From a checkpoint of a small image classifier: 7.8 epochs.
Rows from block 6 of a small image classifier, named by matrix and row number. Rows with one number belong to one neuron. Each number is 128 + 24 x the weight over its row's rms, rounded and kept within 0 to 255. All counts start at 0. After the name is the row's rms in percent of the matrix's.
After each neuron's rows are labels from the 100 images, of 14976, where the neuron reaches its largest size: "top examples" is what is common among them. Only what is clearly more common there than usual is listed. The data: microscope photos of single blood and bone marrow cells. In brackets: how many of the 100, against the usual share in percent.
# gate: MLP gate (model.blocks.6.mlp.gate.weight, 480x160), inputs 0-159
# fc1: MLP up (model.blocks.6.mlp.fc1.weight, 480x160), inputs 0-159
# fc2: MLP down (model.blocks.6.mlp.fc2.weight, 160x480, transposed), outputs 0-159

gate.270 063 [118  78  87 152 126 139 160 135 129 111 138 160 108 141 146 107 121 150 120 135 173 150 171 166 148 130 173 127 114 131 149 121 144 161  60 117 145 143 107 162 103 144 108 111 131 103 126 158 172 135 134 124  89 116 130 191 132 120 185 142 118 165 105 139 123  94 114 114 151 145 146 102 128 145 115 138 142 112 152 150 133 154 120  96 148 142 111 137 125 165 113 167 124 144 111 155 128 146 121 140 161  94 121 136 139 118 111  95  99 119 107 140 126 149 130 140 140 155 152 180 123  59 151  93 154 126  76 117 125 137 101 110 116 130 114 147 172 150  79 141  89 130 116 140 112 151 105 106 108 159 149 137 100 126 129 131 114 165 160 136]
fc1.270 063 [121 112 139 129 137  84 153 150 112 125 121 137 158 134 140 157 150 104 154  73 129 102 108 105 156 118 132 100 155 180 106 167 115 157 154 139  90 114 139 130 154 114 137 138 117 168 149  98 144 145  99 157 161 158 124 137 115 139 131 123  96  86  51 113 114 176 145 123  98 134  80 159 144 125 153 133 113 147 128 137 121 140 179 151 111 128 133  77 145 115 153 114  89 152 141 156 103 129 131 124 149 149 109  91 111 129 145 104 135 126 176 119 137  53 109 131 138 119 138 125 122 149  83  99 109  92 130 147 149 151 117 114 155 128 140 109  98 121 121 130 130 132 137 132  83 174 115 113 144 112 136 165 119 120 128 125 156  98  98 158]
fc2.270 060 [141  65 114 136  91 101 130 158 159 120 127 139 111 113 137 125 110 182 136 117 131 181 118 140 134 144 140 164  83 104 124 117 166 109  54 132 135 134 149 117 143 141  82 167 114 111  92 108 132 126 167 114 128 149 134 145 133 134  74 100 132 137  71 105 156 132 134  87 126 128 157 119 109 106 108 114 124 122 111 163 149 106 137 124 133 127 163 127 136  98 181 185 196 146 117 120 137 142 125 144 106 114 137 100 161 131 156 130 133 118 102 137 129 157 116 126 104 116  87 117  87 133 116 101 163 124  96 124 127 103 117 112 132 128 150 152 154 133  88 112 132 132 115 139 140 104 132 149 123 133  97 148 100 102 106 121 173 106 117  92]
top examples: cell type: eosinophil (35 vs 4.2)

gate.19 059 [149 123 153 117 109  97 150  92 139 118 144 171 126 153 151  92 106 150 147 142 156 132 190 128 174 142 124 149 155 121 133 128 102 135 142 175 127 126 145 130 124 160  93 171 152 121 123 142 134 142 154 146 136 117 166 142 132 120  90 122 144 170 106 125 152 121 108 137 125 100 138 113 107 167 112 109 134 146  76  88 133 154 120 116 131 158 105 127 115 142 149 112 158 120 101 100 121 137 152 169 145 173 123 101 106 135 158 113 103 137 109 125 148 163 135 163 100 121 126 114 164 105 105 156 118 108 129 154 161 135 111 101 144 183 102 138 151 114 116  83  77 133 118 110 203 121 106 142 111 158 130  87 121 154 151 101 120 127 179 125]
fc1.19 065 [106 115 109 106  99 125 139 104 124 108 160 167 135 190 128 107  82 119 120 132 189 126 168 108 112 115 175  97 143 151 145 139 104 154 140 140 125 139 130 164 138 110  81  90 138 107 128 164 141 124 153 129  63 144 148  88 135 115 118  94 130 155 136 117 108 148 125 135 138 137 145 169 133 117 137 125 111 131  99  93 161 140 130 128 124 140 150  94 148 114 107 116 158 115 114 103 106 128 125 147 135 141 135 164 108 157 155 166 134 141 113  98 118 106 193 120  99 132 143 157 129  81  90 177 161 110  96 148 160 146 111 155 130 129  82 143 146 139 102 110 165 148 121 134 175  94 108 159 134 127 133 123 117 127 154  93 110 146 119 111]
fc2.19 072 [125 198 246 115 156 136  94 141  90 143 135  93 133 162  71 150 120 112 111 143 141 139 113  99 141 129 104 168 137 112 120 142  90 118 127 146 132 106 111  89 133 137 162  90 109 142 149 160 125 151 112 140 148 138 113 135 112  96 152 150 141 113 176 127 127 103 121 166 118 115 121  98 117 127 133 119 152 115 142 142 100 128 131 129 126 106 120 126 147 112 106 149  72 133 116 132  89 110 141 131 180 135 128 168 106 121 133 151 113 124 158 127  98 105 128 126 160 123 171 138 141 145 105 140 132 134 153  95 117 114 110 146 103 117 141  81 128 102  85 155 134 119 149 117 131 100 174 123 129 136 129 133 127 141 145 158 176 147 144 137]
top examples: cell type: artefact (27 vs 9.8)

gate.416 065 [136 117 128 111 135 143 131 154 158 167 116 137  97 100 117 146 123 155 101 192 129 133 138 111 100 147 155 102  80 140 138 150 144 111 142 127 143 147 146 112 129 162 122 124 153  83 116 138 110 128 102  69 175  93 168 126  84 134 134 147  98 128 120 111 164 133 118 169 155 117 105 112 114 122 117 139 139 113 160 159 151 126 120 126  76  92 126 120 122 109 149  84 125  97 155 126 123 100 105 118 133 148  93 133 122 166  71  76 151 141 132 137 117 129 154 117 128 146 124  95 203 141 133 124 126 156 129 194 117 101 125 161 148 113 114 123 147 126 180 132 142 107 142 144 164 115 139 159 146 119 118  97 149 113 100 105 125 135 105 145]
fc1.416 061 [106 170 139 116 122 117 100 127 175 141 124 132 166 119 111 111 140 145 145 162 147 152 145 118 161  84 149 124 129 129 112 128 174 146 119 123 137 162 144 129  92 149 112 136 214 134 143 168 121 127 136 128 144 107 102  92 109 112 133 120 134 122 210 147 129 142 164 152 138 140 125 132 132 108 132 155 130 142  91 143 133  89 119 127 110 142 131 150 139 101 144 117 132 167 162 139  87  93 102 183 105  96 113  80 131 103 148 134 131 146 137 127  80 112 137 151 172 129 114 122 164 131 138 102 121 115 120 142 138 147 138 182 142 145 132  85 132 147  74 153 120 130 130 137 148 165  98 132 135 131 135 135 109 145 155 137 167 173 118  89]
fc2.416 060 [143 151 146  89 122 126 169 127 106 158 157  73 124 164  70 117 162  96 110 116 113 109 136 141 146 104  99 108 112 141 118  98 128 129 156 114  96 138 131  71 116 114 106 131 193 103 174 114 152 109  99 110 173 115 123  98 138 144 151 150 103 120 203 130 154 122 122 100 122 104 115 109 110 124 132  94 146 162 106 119 113 143 127 114 130 155 162 136 159 136 132 111  97 126 121 123 114 141 107 123 120 105  93 130 100 133 167 127 151 125 151 132 167  99 105 134 177 173 133 111  52 131 162 151 127 141 138 130 143 118 133 138 107 117 152  78 127 124 108 112 119 128 113  88 132 144 128 100 143 160 118 118  97 141 107  95 129 131 143 138]
top examples: smear: peripheral blood (99 vs 16.2)

gate.317 068 [110  61  77  93 115 117 115 131 144 123 152 134 107 141  70 110 149 137 115 175 126 156 168 117 158 132 106 159 135 108 125 114 138 102 131 134 135 103 127 165 133 170  89 139 170 112 124 147 136 152 162 123 105 139 124 140 137 125 123 176 153 138 126 114 151 109 133 100 160 115 145  77 114 148  91 149 114 151  66 141 143 142 101  98 159 109 126 150 158 158 112 161 155  95 127 102 133 132 140 148 136 102 118  90 158  93 117 148 108 141  95 125 144 114 106 110  99 108 103 106 133 110 165  97 126 125  72 111 121 130 131 115 136 111 147 131 144 107  93 105 114 143 130 106 143  96 125 101 132 161 110 126  98  99 162 142 147 173 145  84]
fc1.317 069 [146 127 125 108 137  89 120 118 177 158 132 183 127 179 140 109 123 118 128 172 123 148 165 148 145 156 125 112 139  96 126 128 104 147 126 146 142 153 135  75 156 157 135 138 120  96 102 108 145 128 142 111  68 118 162 123 145 131 134 127 148 133 123 101 118 162 153  68 135 128 159 122 121 145 114 168 137  88 136 137 162 120  93 157 152 158 157 116 144 112 145  96 131 156 108 142 140 159 123 111 109 167  68 111 138 128 152  76 143 130 101 124 101 132 146 129 124 136 116 126 128 113 113 147 150  99 119  96 153 130 128 145 143 198 117 108 147 163 112  68  99 147 141 126 179  98 136 141 133 108 126 119 114 139 123 132 130  89 167  99]
fc2.317 071 [148 186 165 132 112 155 115  83 100 142 122 128 150 142 171 109 128 121 111 128 160 137  97 134 126 104 153 128 138 136 106 140 130  87 163 147  89 142 155  89 138 153 190  89 155 120 141 133 156 147 100 141 174 121 110 156 122 153 162 117 141  81 149 130 110 122 133 122  95 104  73 165 147 155 136 153 142 126 145 119 104 131 132 109  94 104 149 113 124 132 131 124 118 121 139 114 130 125 145 118 145 136  76 167 118 119 115 224 128 122 160 133 149 141 151  97  91 138 100  66 140 128 129 126  96 137 136  73 146 128 142 143 122 129 128 131 102 119 149 115 126 124 137 113 178 134 121 161 122 146 111 111 131 121 149  97 134 146 147  98]
top examples: cell type: artefact (32 vs 9.8)

gate.149 056 [159 128 107 146 127 120 126 146 142 119 122 110  84 123 130 132 169 149 122 158 144 126 118 185 110 148 104 106  88  91 115 149 107 162 144 139 134  61 150 121 117 168 114 169 117 126  93 130 117 102  79 154 117 142 133 176 115 149 114 143 140 139 156 132 121 141 114  81 106 133 101 108 120 136 112 160 124  86 117 156  81 160 146 123 129 137 151 139 108 135 111 126 138 113 121 123 151 152 134 141 151 127 145  60 163 123  95 129 131 169 146 132 165 162 114 116 109 103 102 119 166 152 110 107  99  99 109 122  88 131 112 129 118  97 168 117 115 127 152 150 111 103 149 151  99 107 133 120  96 165 131 125 108 133 140 162 120 204 162 131]
fc1.149 065 [150 145 138 160 173 149 121 134 150 161 132  93 131  65 148  80 126 154 116 135 100 122 140 109 138  95 163 133 126 141 130 127 143  99 132  91 105 151 111 129 153 132 123 149 154 131 124 147 125 105 117 104  60 107 137 127  79 135 108 134 114 159 107  96 111 138 165 135 118 141 119  81 113 119 125 148 134 150 157 104 109 152 130 136 117 158 111 155 150 141 156  76 104 105 109 136 144 115 109 125 132 123 155 133  97 101 158  53 135 143 138 142 179 161 131 138  81 151 145 103 142 106 128  93 115 142 117 136 118 117 113  91  90 100 116 130 139 115 146 155 108 131  90 145 136 126  58 146 169 112 139 107 130 116 152 122 139 100  82 153]
fc2.149 056 [124 205 126 166 118 157 177 132 150 145 150 167 140 165 125 162 131 104 123 120 111 107 125 152 135 111 155 135 134 154 152 145 112 124 125 103 168 124 127 132 100 148  94 141 138 138  77 125  91 125 167 121 147 141 125 131 109 139  80 140 120 163 114 131 110  93 126 124 127 159 132 151 126 158  88 111  82 134 112  90 128 119 170 121 105  97 128 137 105 117 143 162 167 146  84 112 126 153 121 142 125 141 148  87 152 120 145 169 162 106 125 128  77 153 102 150 118 145 129 104 184 122 130 130 144 136 146  61 122 105 145 129 133 175 113 110 103 159 165  88 128 123  92 151 117 127 110 131 104 170 107 113 119 122 138 116 119 168 131 131]
top examples: smear: peripheral blood (81 vs 16.2)

gate.224 080 [130 118 161 130  91 129 158 165 113 134 114  77  85 128 100 139 148 141 127 115 124 111  91  88 138 109 103 139 111 110 132 101 157 137 108  98 131 144 136 188 144 107  95 111  81 125 118 136  73 112  70 122 129 158 137 106 169 163 173 110 147 106  98 107 136 146 129 101 160 103 152 125 116 132 127 144 133 117 153 100 161 133 118 127 145 165 114  99 126 149 123 174 142 115  92 135 151 122 134 130 169 125 150  87 133  76 119 144 124 161 125 112 116 108 119 106  94 109 113 158 137 141 137  96 110 184 141 146 141  92 112  66 134 129 136 151 136 157  98 137 133  99 157 149 118 101 169 140 130 124 108 142 158 112 136 131 129  81 136 113]
fc1.224 096 [113 132  59 129 145 145 152 166 144 125 155 121 135  96 171 105 135 139 109 120 137  83  98 115  68 131 117  76 134 114 117 126 104 146 132 127 127 128 102 116 142 136 124 104  76 134 117 137 108  81 118 122 139 132 144 111  99 137 102 121 115 148 108 111  72 119 126  99 156 151 104 139 129 112 118 145 124 105 169  78 117 142 134 116 120 109 116  79 121 124 146 223 138 106 126 138 131 140 116  93 145 127 134  60 127 113  96 120 128 148 123 124 153 124 129 105  71 115 155 120 137 149 137 123 137 107 136  96 117 114 136 126 113 134 134 148 131 126 190 117 151 109 126 121  96 108 137 129  93 137 123 138 190 113 141 106 101  87 144 147]
fc2.224 079 [119  47 157 156 150 121  97 151 144 131 137 148 105 102 112 140 119 141 125 132 116 104 133 143 130 149 136 162 115 120 133 124 140 145  88 146 130 114 122 191 162 127  99 100 127 106 127 182 126 103 138 103 112 140 148 139 116 163 166 132 124  71  77 120  98 148 120 129 139 140 146 156 109 112 102 170 107 132 137 128 143 157 112 122  96 123 115 130  93 119 171 174 165 109 160 117 136 149 107  84 163 128 169 148 124 130  90  85  95 150 116 124 175 150 141  97  86 125 155 149 178 119 120 176 133 133 146 141 121 130 121 118 129 147 103 112 124 101 114 154 101 102 104 124 134 104 137 135  89 137 136 123  87 127 123 146  87 116 106 130]
top examples: cell type: segmented neutrophil (44 vs 20)

gate.28 070 [149  98  67 137  99 146 136 123 135 132 154 132 116  85 134 120 125 149 122 154 148 127 172 115 172 109 100 121 141 128 159 120  85 160 108 105 153 145 134 185 158 121 100 147 124 103 131 150 148 129 163 123 102 151 157 206 111 125  99 140 143 140 114 109 145 163 173  89 141 125 111 150 138 127  71 126  94 107 113 160 130 127 130 126 133 107 119 116 130 116 157 135  94  92 142 120 126 149 150 134 138 130 182  79  94  96 119 156 103 148 139 151 102 151 117 140 111 142 137 153 127 115 136 111 134 158 114 133  71 152 128 143  80 157 157 119 147 112 115 127 103 109 107 121 143 114 100 134  83 167 154 118 105 132 143 157 114 134 135 170]
fc1.28 069 [139 116 152  94 104 134 125 146 104 122 127 142 118 139 128 146 112 104 153 120 107 112 126 169 127  97  97 141 126 150 141 148  89 149 122 124 132 106 120 186 106 126  93 127 163 144 132 124 116 101 108 134 132 152 133 136 164 167  55 111 140 146  78 120 127 129 176 125 105 134 145 138 112 161  99 124 145 138 100  98 146  97 111 115 130 157 121 134 133 138 110 173  95 130 109 124 104 197  96 129 108 139 132 157  92 107 167 130 121 110 124 103 149 155 135 115 116 100  88 151 112  93 123 143 125 140 134 123 157 137 114  89 146 153 154 143 106  89  50 106 101 132 140  93  68 172  93 139 138 111 152 142 124 145 146 132 127  99 157 117]
fc2.28 075 [143  79 124 136 123 116 122 132  81 103 109 113 111 128 127 143 135 159 118 175 148 134  80 100 139 160 139  59 132 116 150 149 151 146 146 139 141 148 114 193 144 120 113 182 168 127 148 115 146 130 103 137 112 124 115 115 152 152 166 135 120 153 108  92 126 142 166 126 167 105 141  97 120 127 118 134 148 147 130 101 114 167 137 175  82 162 158 114 116 118 133 107 111 118 135 165 111  89 120 108 135 119 121 118 138 133 155 144 101 143 115 133 147 142 145 124 151 138 103 150 110 144 114 129 122 150 108 181 117 123 124 119  95  92 180 119 108  92  80 126 135 145 118 122 122 144 145 126 102 118 109 114  24 115 131 144 138 109 140 135]
top examples: cell type: eosinophil (29 vs 4.2)

gate.67 074 [115 116 128 140 146 149 126 132 130 109 122 116 141 143 153 127 142 114 137 111 131 177 146 218 104 163 128 142 165 151 134 121  75 127  82 141 131 147  93 166 127 135 107 204  94 152 154 126 108  86 119 105  52 142 108  92 118 149 104 116 122  97 176 146 155 139 132  78 163 156 104 165 128 101 115 142 113 127  97 169 171 137 131 129 137 106 135 136 156 127  93 138 131 112 168 101 123 129 122 141 171 158 162 132 111 148 110 129 139 124 108 145 152 139 136 119 141 129 151 155  98  94  93 120 156 114 108 143 148 107 114 117 130 142 132 128 147 109 138 121 110 125 122 144 174 146 141 131 117 141 124 129 109 128 121 140 157 167 154 151]
fc1.67 074 [142 105 106 116  91 119 166 129 123  67 121 143 136 123 110 113 137 121 128 150  90 134 147 160 161 109 131 146 156 141 132  96 165 133  94 102 123 127 122 173 141 115 114 134 170 161  92 168 154 101 164 124 118 149 100 144 173  74 115 131 141 140 127 130 202 140 129  75 110 154 131 112 136 139 167 110 120 146  39 111  77 115 104 118 127 149 140 120 137 152 123 105 152 113 133 134 101 182 112 120 129 139 173 138 126 115 150 140 120 117 123  95 126 125 111 129  95  94 141 106 136 130 127  98 128  74  73 146 115 139 139 134 130 118 141 124 120 141 120 119 100 151  99 135 125 132 102 119 150 138 138 175 133 109 107 132 163 144 141 131]
fc2.67 075 [109  93 188 130 133 139 137 167 144 118 133 116 128 126 108 151 159 114  97 123 138  98 160 150 143 133 161 155 116 124  94 127 120 149 117 142 123 127 122  82 138 121 180  90 164 120 173 141  97 160  84 143 158 144 149 136 117 116 132 118 105  74 165 131 111 113 107 177 107 101 104 158 124 113 124 176 136 127 104 109 110 125 183 106 169 112 130 176 151 161 104 167 110 123 142 135 113 144  98 111 133 131 135 101 137 133 104 168 138 137 146 104 168 106 127 143  98 146 169 155 163 131 137 119 138 120 188 127 145 136 121  87  87 137  91 104 110 122 131 134 148 108 165 125  91 119 163 141 109 132 132 142 114 118 138 129  81 149 128 129]
top examples: cell type: eosinophil (30 vs 4.2)

gate.130 065 [102 104 121 119 126 152 175 169 146 121 144 147 101 147  82 130 140 189 144 140 129 146 132 127 174 104 134 139  96 105 143 131  89  74  85 138 142 120 122 162 107 166 150 180 122 125  98 154 166 125 129 150  92 135 142 154 158 175 150 140 157 157 114 116 120 108 128 127 141 112 161 110 115 133  72 123 136  97 112 182 142 129 106 135 152 172 131 139 147 150 130 109  54 120 132 149 111  89 122 149 115  89 105 131 152 122 117 145 114 106 118 127 113 158 121 171 161 113 111 141 106 118 128 117 120 138 116 115 117 116 116 154 109 140 145 120 141  88 109 151 121  82  90 138 168 132 153 118 109 170 139 112 162 136 133 124 108 153 147 120]
fc1.130 068 [110 180 162 101 119 148 125 163 114 131 130 120  99 128 130 163 139 142 143 148 107  95 146 158  99 111  83  95 108 110 154 180 124 146 148 131 131 133  96 142  93 135 135 126 110 143 135  60 119 113 107 109 172 130 152 118 104 116 114 118 116  89 228 125 103 112 116 157 159 123  80 170 104 141 100 153 119 106 140 147 132 117 135 133 136 132 129 129 131 135 127 143 120 110 175 120 114  83 118 129  85 107 145 123 120 157  94 175 158 123 114 131 141 146  99 128 166 106 123  90 106 110  88 123 166 115 113 115 135 119 133 141  76 122 142 108 107 122 147 119 129 117 134 130 149 179 176 112 120 144 133 170 130 120 114 122 117 139 126 124]
fc2.130 061 [135 109  81 102 164  90  96 129 107 145 144 216  98  91  75  99 102 121 134 140 118 132 134 112 132 121  96 124 103 109 153 108 148 146  80 112 172 139 138 169 114 110 116 131 123 123 113  92 126  92 103 120  72 119 142 107 184 105 105 127 138 155 112 136 125 135 157  85 134 103 154  85 114  99 116  89 128 150 141 166 134 135  98 133 141 101 135 103  86 160 107 149 134  99 151 110 149 106 122 118  79 136 145 131 104 102 149 123 139 134 102 137 113 128 130 113  90 113  60 142 104 155 151 109 136 135  96  97 150 118 129 116 146 119 132 175 121 118 120 133 122 137 102 130 142 117 114 111 147  97 139 117  97 116 109 112 129 119 142 110]
top examples: cell type: eosinophil (32 vs 4.2)

gate.263 067 [143 111 138 166 162 168 146 105 122 140  91 114 110  89 142 139 143 113 106 153 146 150 120 173 139 128 104  82 122  94 136 118 130 125 144  93 117 135 121 126 177 133  83 132 173  99 100 163 128 102 124 101 110 127 165 136 125 157 125 155 144 127 112  89 149 141 168  87 161 126 115  80 127 143  95 107 145  67  93 169 163 148 136 127 106  98 126 104  95 101 141 145 123  67 157 146 149 146 132 107 120  83 132  94 141 141 147 103 136 175 129 132 114 151 115 120 107 113 151  81 147 134 112 122 151 136 140 132 112 104 132 121 154 136 112 100 146 131 143  74 135 131 109 148 149  94  92 151 108 116 128 100  85 132 153 147 145 114 130 134]
fc1.263 062 [133 109 123 119 150 137 150 122 111 112 137 127 121 132 139 164 155 108 149 133 129  91  92 169 108 107 145 127 152  99 166 135 115 149 111 145 179 148  97  73 113 101  85 112  73 127 102 116 113 147 150 128 158 104 123  71  99 123 132 148 153 105 143 129  80 152 124 137 141 142 108 140 153  96 158  75 120  98 152 133 105 102 105 128 106  97 136  69 150 134 110 145 131 108 173 148 151 141 128 114 121 139 154 147 101 120 108 154 124 134 130 122 107 110  91 129 128 107 109  77 128 132 136 140 166 142 134 128 103 154 155 158 116 100 144 131 142 127 148 118 116 115 150 173 120 109 140 121  94 136 134 122 194 120 140 127 120  57  98 173]
fc2.263 066 [ 94 154 153 151 124 130 125 162  99  90  91 132 116  90 130 147 115 118 104  88 121 116 183 169  69 154 156 113 149 139 108 139 141 154  99 121 139 168 129 128 160 139 158 147  96 117 102 131 121 127 132 110 103 139 142 120 143 162  97 123 117 101 130 129 122 116 132 133 146 165 124 153 119 129 139  89 102 109 106  78 129 121 128 110 145 110 153  98 129 135 121  76 151 129 138 125 124 143 106  90 128 191 179 116 104 160 119  82 101 172 106 163 158 110 171 105  79 109 159 112 145 134 142 148 139 106  92 140 101 133 128 110 152 136 108 182 125 112 105 125 106 101 133 121  85 126 130 152 111  98 143 123  90 139 155 159 122 118 123 140]
top examples: cell type: artefact (42 vs 9.8)

gate.297 101 [125  97 126 142 137  80 141 148  93 127 138 129 141 104  91  88 128 125 151 157 156 100 133 146 121 159 100 133 146 139 118 131 156 121  97 134 135 138 112 185 119  89  76 147 116 130 117  88 119 141  98 146 120 122 142 138 123 156 161 164 129 142 141 139  99 112 111 105 106 121 149  71 121  95 119 135 134 128 138 177 118 107 114 118 122 161 175 112 127 138 132  95 134 126 133 196 131 114 105 131 141 102 139  96 105 167 128 125 132  96 128 145 140 127 122 146 130 114 122 166 136 136 156 177 128 110 130 202 129 116  98  91  97 121 134 120 143 130  69 123  91 153 113  79 143  94 140 127 101 132 136 129  95 156 105 124 147  63 104 126]
fc1.297 093 [134 123 126  75 128 131 149 135  74 136 115 141 124 120 125 166 125 100 130 116 125  94 109 104 124 125  95  80 134 120 128 129 152 121 178  82 129 134 151 155  96 107 140  90  98 126 121  53 127 144 119 112 178 112 122  69 155  82 204 128 132 125 158 120 126 133 128 131 133 114 137 135 115 124 172 123 143 112 158 137 109 137 129 136 141 105 109  95 117 131 120 138 116 143 161 138 120 139 137 105  98 106 147 170 121 113 150 147 127 116 152 137 128  78 126 116 111 141  90 102 155 173 122 103 121  86 143  74 103 125 110  95 105  99 196 136 127 152 152 117 160 141 129 139  91 153 138 107 159 125 127 129 104 110  98 124 137 124 144 129]
fc2.297 104 [133 124  97 116 122 135 125 111 129 146 130 151 146 123 100 128 123 135 153 156 141 155  86  76 158 135 145 119 146 121 128 134 124 165  91 109 107 152 124 231 147  74  71  98 116 141 147 126 130 126 111 150 129 136 130 157 191 113 170 137 135 136 203 139 127 164 143 152 126 124 105 143 148 122 125 145 116 122 128 124 122 131 108 144 144 173 149 111 126 168 119 152 147 119 132 121 105 109 113 108  73 128 177 106 131 125 143 178 136 117 124 131  97 123 139 135 115 133 123  94 127 157 127 117 126 109 117  62 113 117 130  88 166  97 129 163 122 123 118 138 130 134 131 124  93 140 124 128 147 135 126 124  69 135 107 134 132 182 123 125]
top examples: smear: peripheral blood (91 vs 16.2)

gate.463 088 [131 117 174 150  77 142 151 150 117 118 129  62 115  99  83 152 134 119 127 104 106 118 111 144 127 113 106 132 108 119 127 126  69 147 112 123 118 120 133 164 125 136 140 143 168 139 121 111 161 102 138 146 100 134 111 152 118 197  98 116 151 102 100 118  97 143 134 154 136 142 120 173 117 168 100 173 143 146  54 162 116 108 170 120 124 136 116 150 127 135  98 125 112 115 135 120  99 195 142 143 168 145 132 147 119 119 141 129 140 133 141 102 147 169 109 139 113 119 142 125 141 138 140 107 100 164 148 144 123 132 154 143 122 157 112 132 109 117 186  88 106 131 144 124  63 139 137 118  94 127 122 151 108 113 136 116 135  94 159 112]
fc1.463 077 [154 137 172 152 141  88 144 104 125 130 147 158 104  92 151 109 123 122 112 101 144 150 147 100 140 154 133 118 122 111 113 121 121 149 126 132  96 137 130 180 159 108 100 112 139  88 106 121 123 116  94 105  99 106 140 101 130 106 110 167 105 141 130  84 142 111 154 131 169 143 104 149 113 107 119 120 140 115 122  89 137 125  90 132 108 149 133  90 134 114 126 201 124  83 155 156 127 142 125 104 140 114 155 139 114 134 134 152 137 157 155 142 161 125 134  96  97 131 118 148  75 153 114 164 154 109 145  71 151  81 155 117 108 110 124 102 136 137 142 133  98  93 119 110 183 105 122 154 107  68  88 100 112 133 150 105 127  85 155 127]
fc2.463 076 [124  75  97 147 123 157 156 128  97 128 121 151 135 136 172 117 169 100 157 143 149  95 154 144 115 119 120 113 134 130 156 117 118 115 150 135 124 128 117 117 102 146 160 216 161 164  98 115 154  87  99 143  88 131 135 106  77 122  76 117 104 139 148 130 167 139 132 107 126 120 113 104 136 112 142 118 134 139  71 123 103 145  86 105 127 146 116 134 116 117 131 122 117 128 120 130 116 138 103 146 151 120  99 155 112 137 128  90 159 109 129 139 117 141 124 139 132  85 106 159  44 138 159 136 119 136 194 140 126 144 131 121  97 144 155 132 117 118 122  96 110 134  95 115 151 125  79  94 124 144 118 147  82 132 122 125 153 150 134 159]
top examples: smear: peripheral blood (93 vs 16.2); cell type: segmented neutrophil (47 vs 20)

gate.427 069 [147 155 105 128 132 119 117 125 155  92 115 137  83  85  86 135 142 159  82 127 105 123 134  96 143 109  88 177 125 116 115 145 102 122 115 149 102 139 123  86 143 189  75 146 104  94 124 162  99 111 147  85 114 153 155 125 103 140 132  88 142 126 102 110 113 125 126 120 143 172 124 129  77 152 115  99 118  91 165 102 145 155 125 169 187 129  96 148 136 115 146 126 112  95 128 112 118 135 162 134 153  99 113  75 150 107 122 137 138 142 151 112 123 131 109 120 109 139 153 128 178 109 121 121 143 165 154 132 123  88 101 119 121 138 137 115 164 136 150 118 128  92 134 147 116  93 136 140 103 131 128 133 182 141 132 145 100  97  96 116]
fc1.427 082 [131 111 163 147 109 125 110  90 115 132 115 121 112 128 123 127  89 144 117 139 179 162 150 131 138 114 101 147 161 146 133 111 144 134 107 146 156 146 135 175 121 148 100 139 142 111 126 143 164 146 152 108 103 134 126 139 191  73 104 125 120 120 179 134 123 106 132 164 130 107 176 117 104 154 118 168  90  90  71 116 149 111 105 115 160 116 141 168 147 175  98  96 157 134 111  71  73 133 121 133 118 146 129 173 132 164 127 142  95 134  97 115 131 132 149 154 147 107 159 119 123 103 142 149 137 118 110 148 142 129 112 165 153 123 110 135  98 117  73 115 102 123 124 124 118 103 121 138 169 133 116 132 110 176 154 113 114 159 142  96]
fc2.427 080 [150 198 106 102 127 128 132 106 164 162 110 119 111 172 141 131 124 136 124  46 112 124 137 109 144 149 133 115 155 105  98 109 159 120 223 108 123 154 132 120 123 151 142 102 156 114 146  91 129 161 155 120 140 133 123 101 128  94 135 157 139 156 143 132 150 125 131 122 136  94 148 126 116 146 148 105 147 119 144 107 133 143  87 124 111 126 125 102 153 117 109 133 162 110 105 139 151 107 139 120  88 121 101 141 121 104 169 147 153 116  94 116  71 105 120 133 131 100  93  65  84 163 129  88 141  92 126 135 125 111 151 151 130 143 144 163 144 159 124 155 157 117 137 121 144 101 100 121 140 110 103 114  95 112 125 107 151 116 103 117]
top examples: cell type: segmented neutrophil (42 vs 20)

gate.173 064 [150  94  83 116 131 113 145 142 129 136 135 137  87 158 119 127 124 100 139 108 125 134 147 150  89 166 148 122 152 110 146 104 154 117 115 171 135 101 100 131 153 141 107 175 141 130  96 165 132  92 138 117 123 105 175 153 141 107  72 123 137 147 136  87 182 129 139  78 143  92 142 115 101  98 113 121 170  77 142 157 169 130 109 125 159 143 119 105 128 118 145 128 168 104 133 140 136 100 127 166 115 134  82 112 158 110  97 141 106 152 106 153 101 147 102 124 149 124 123 107 123  93 136 102 133 131  60 147 116 120 111 141 151 140 102 121 143 126  84 141 139 101 113 128 148 134 112 118  91 130 121 108 122 101  99 121 180  94 167 149]
fc1.173 071 [118 156  83 144 109 107  92 117 107 100 119  98 117 133 115 139 128 136 148 164 139  70  61 128 120  98 129  95 131 129 169 126 128  98 146 105 116 147 156 108 116 108 153 183 145 139 135 127 103 143  98 139 141 121 124 139 111 207 156 131  81 124 158 120  93 140 137 147 134 119 123 121 132 140  90  85 111 139 127 182 102 143 152 129 112 171 105 104 105 113 185 136  76 153 142 123 164 134 125 141  93 119  97 117 120 138 116 152 118 119 145 132 145 129 123 137 158 138  90 154 114 164  90 143 127 133 129 148 107 128 133  90  80 129 166 106 156 108  91 122 175 128 124 132 107 106 128 115 117 143 138 125 118 129  88 126  95 102 138 147]
fc2.173 070 [131 117 127 136  99 161  99 150 119 164 148 190 118 152 157 145 121 118 155 176 146 117 162 137  95 146 131 103 113 115 154 135  85 100 132 145 138 159 136 196 114 151  80 175 111 129  55 107 128  95 150 121  91 141 121 133 153 153  92 122 119 126 110 109 171 133 133 151 148 125 120 138 144 134 100  52 131 113 119 125 134 125  53 115  93  97 132 148 125 115 138 116 130 108 135 110 152 105 147 145 156 133 129 121 114 127 106 137 119 110 100 139 106 162 145 125 112  81 110 126 138 126 113 117 101 167 141 115 127 103 168 117 151 152 119 158 126 104 139 132 134 119 146 150 154 115 117  84  93 152 109 132 164 111 108 105 113 139 129 152]
top examples: cell type: artefact (28 vs 9.8)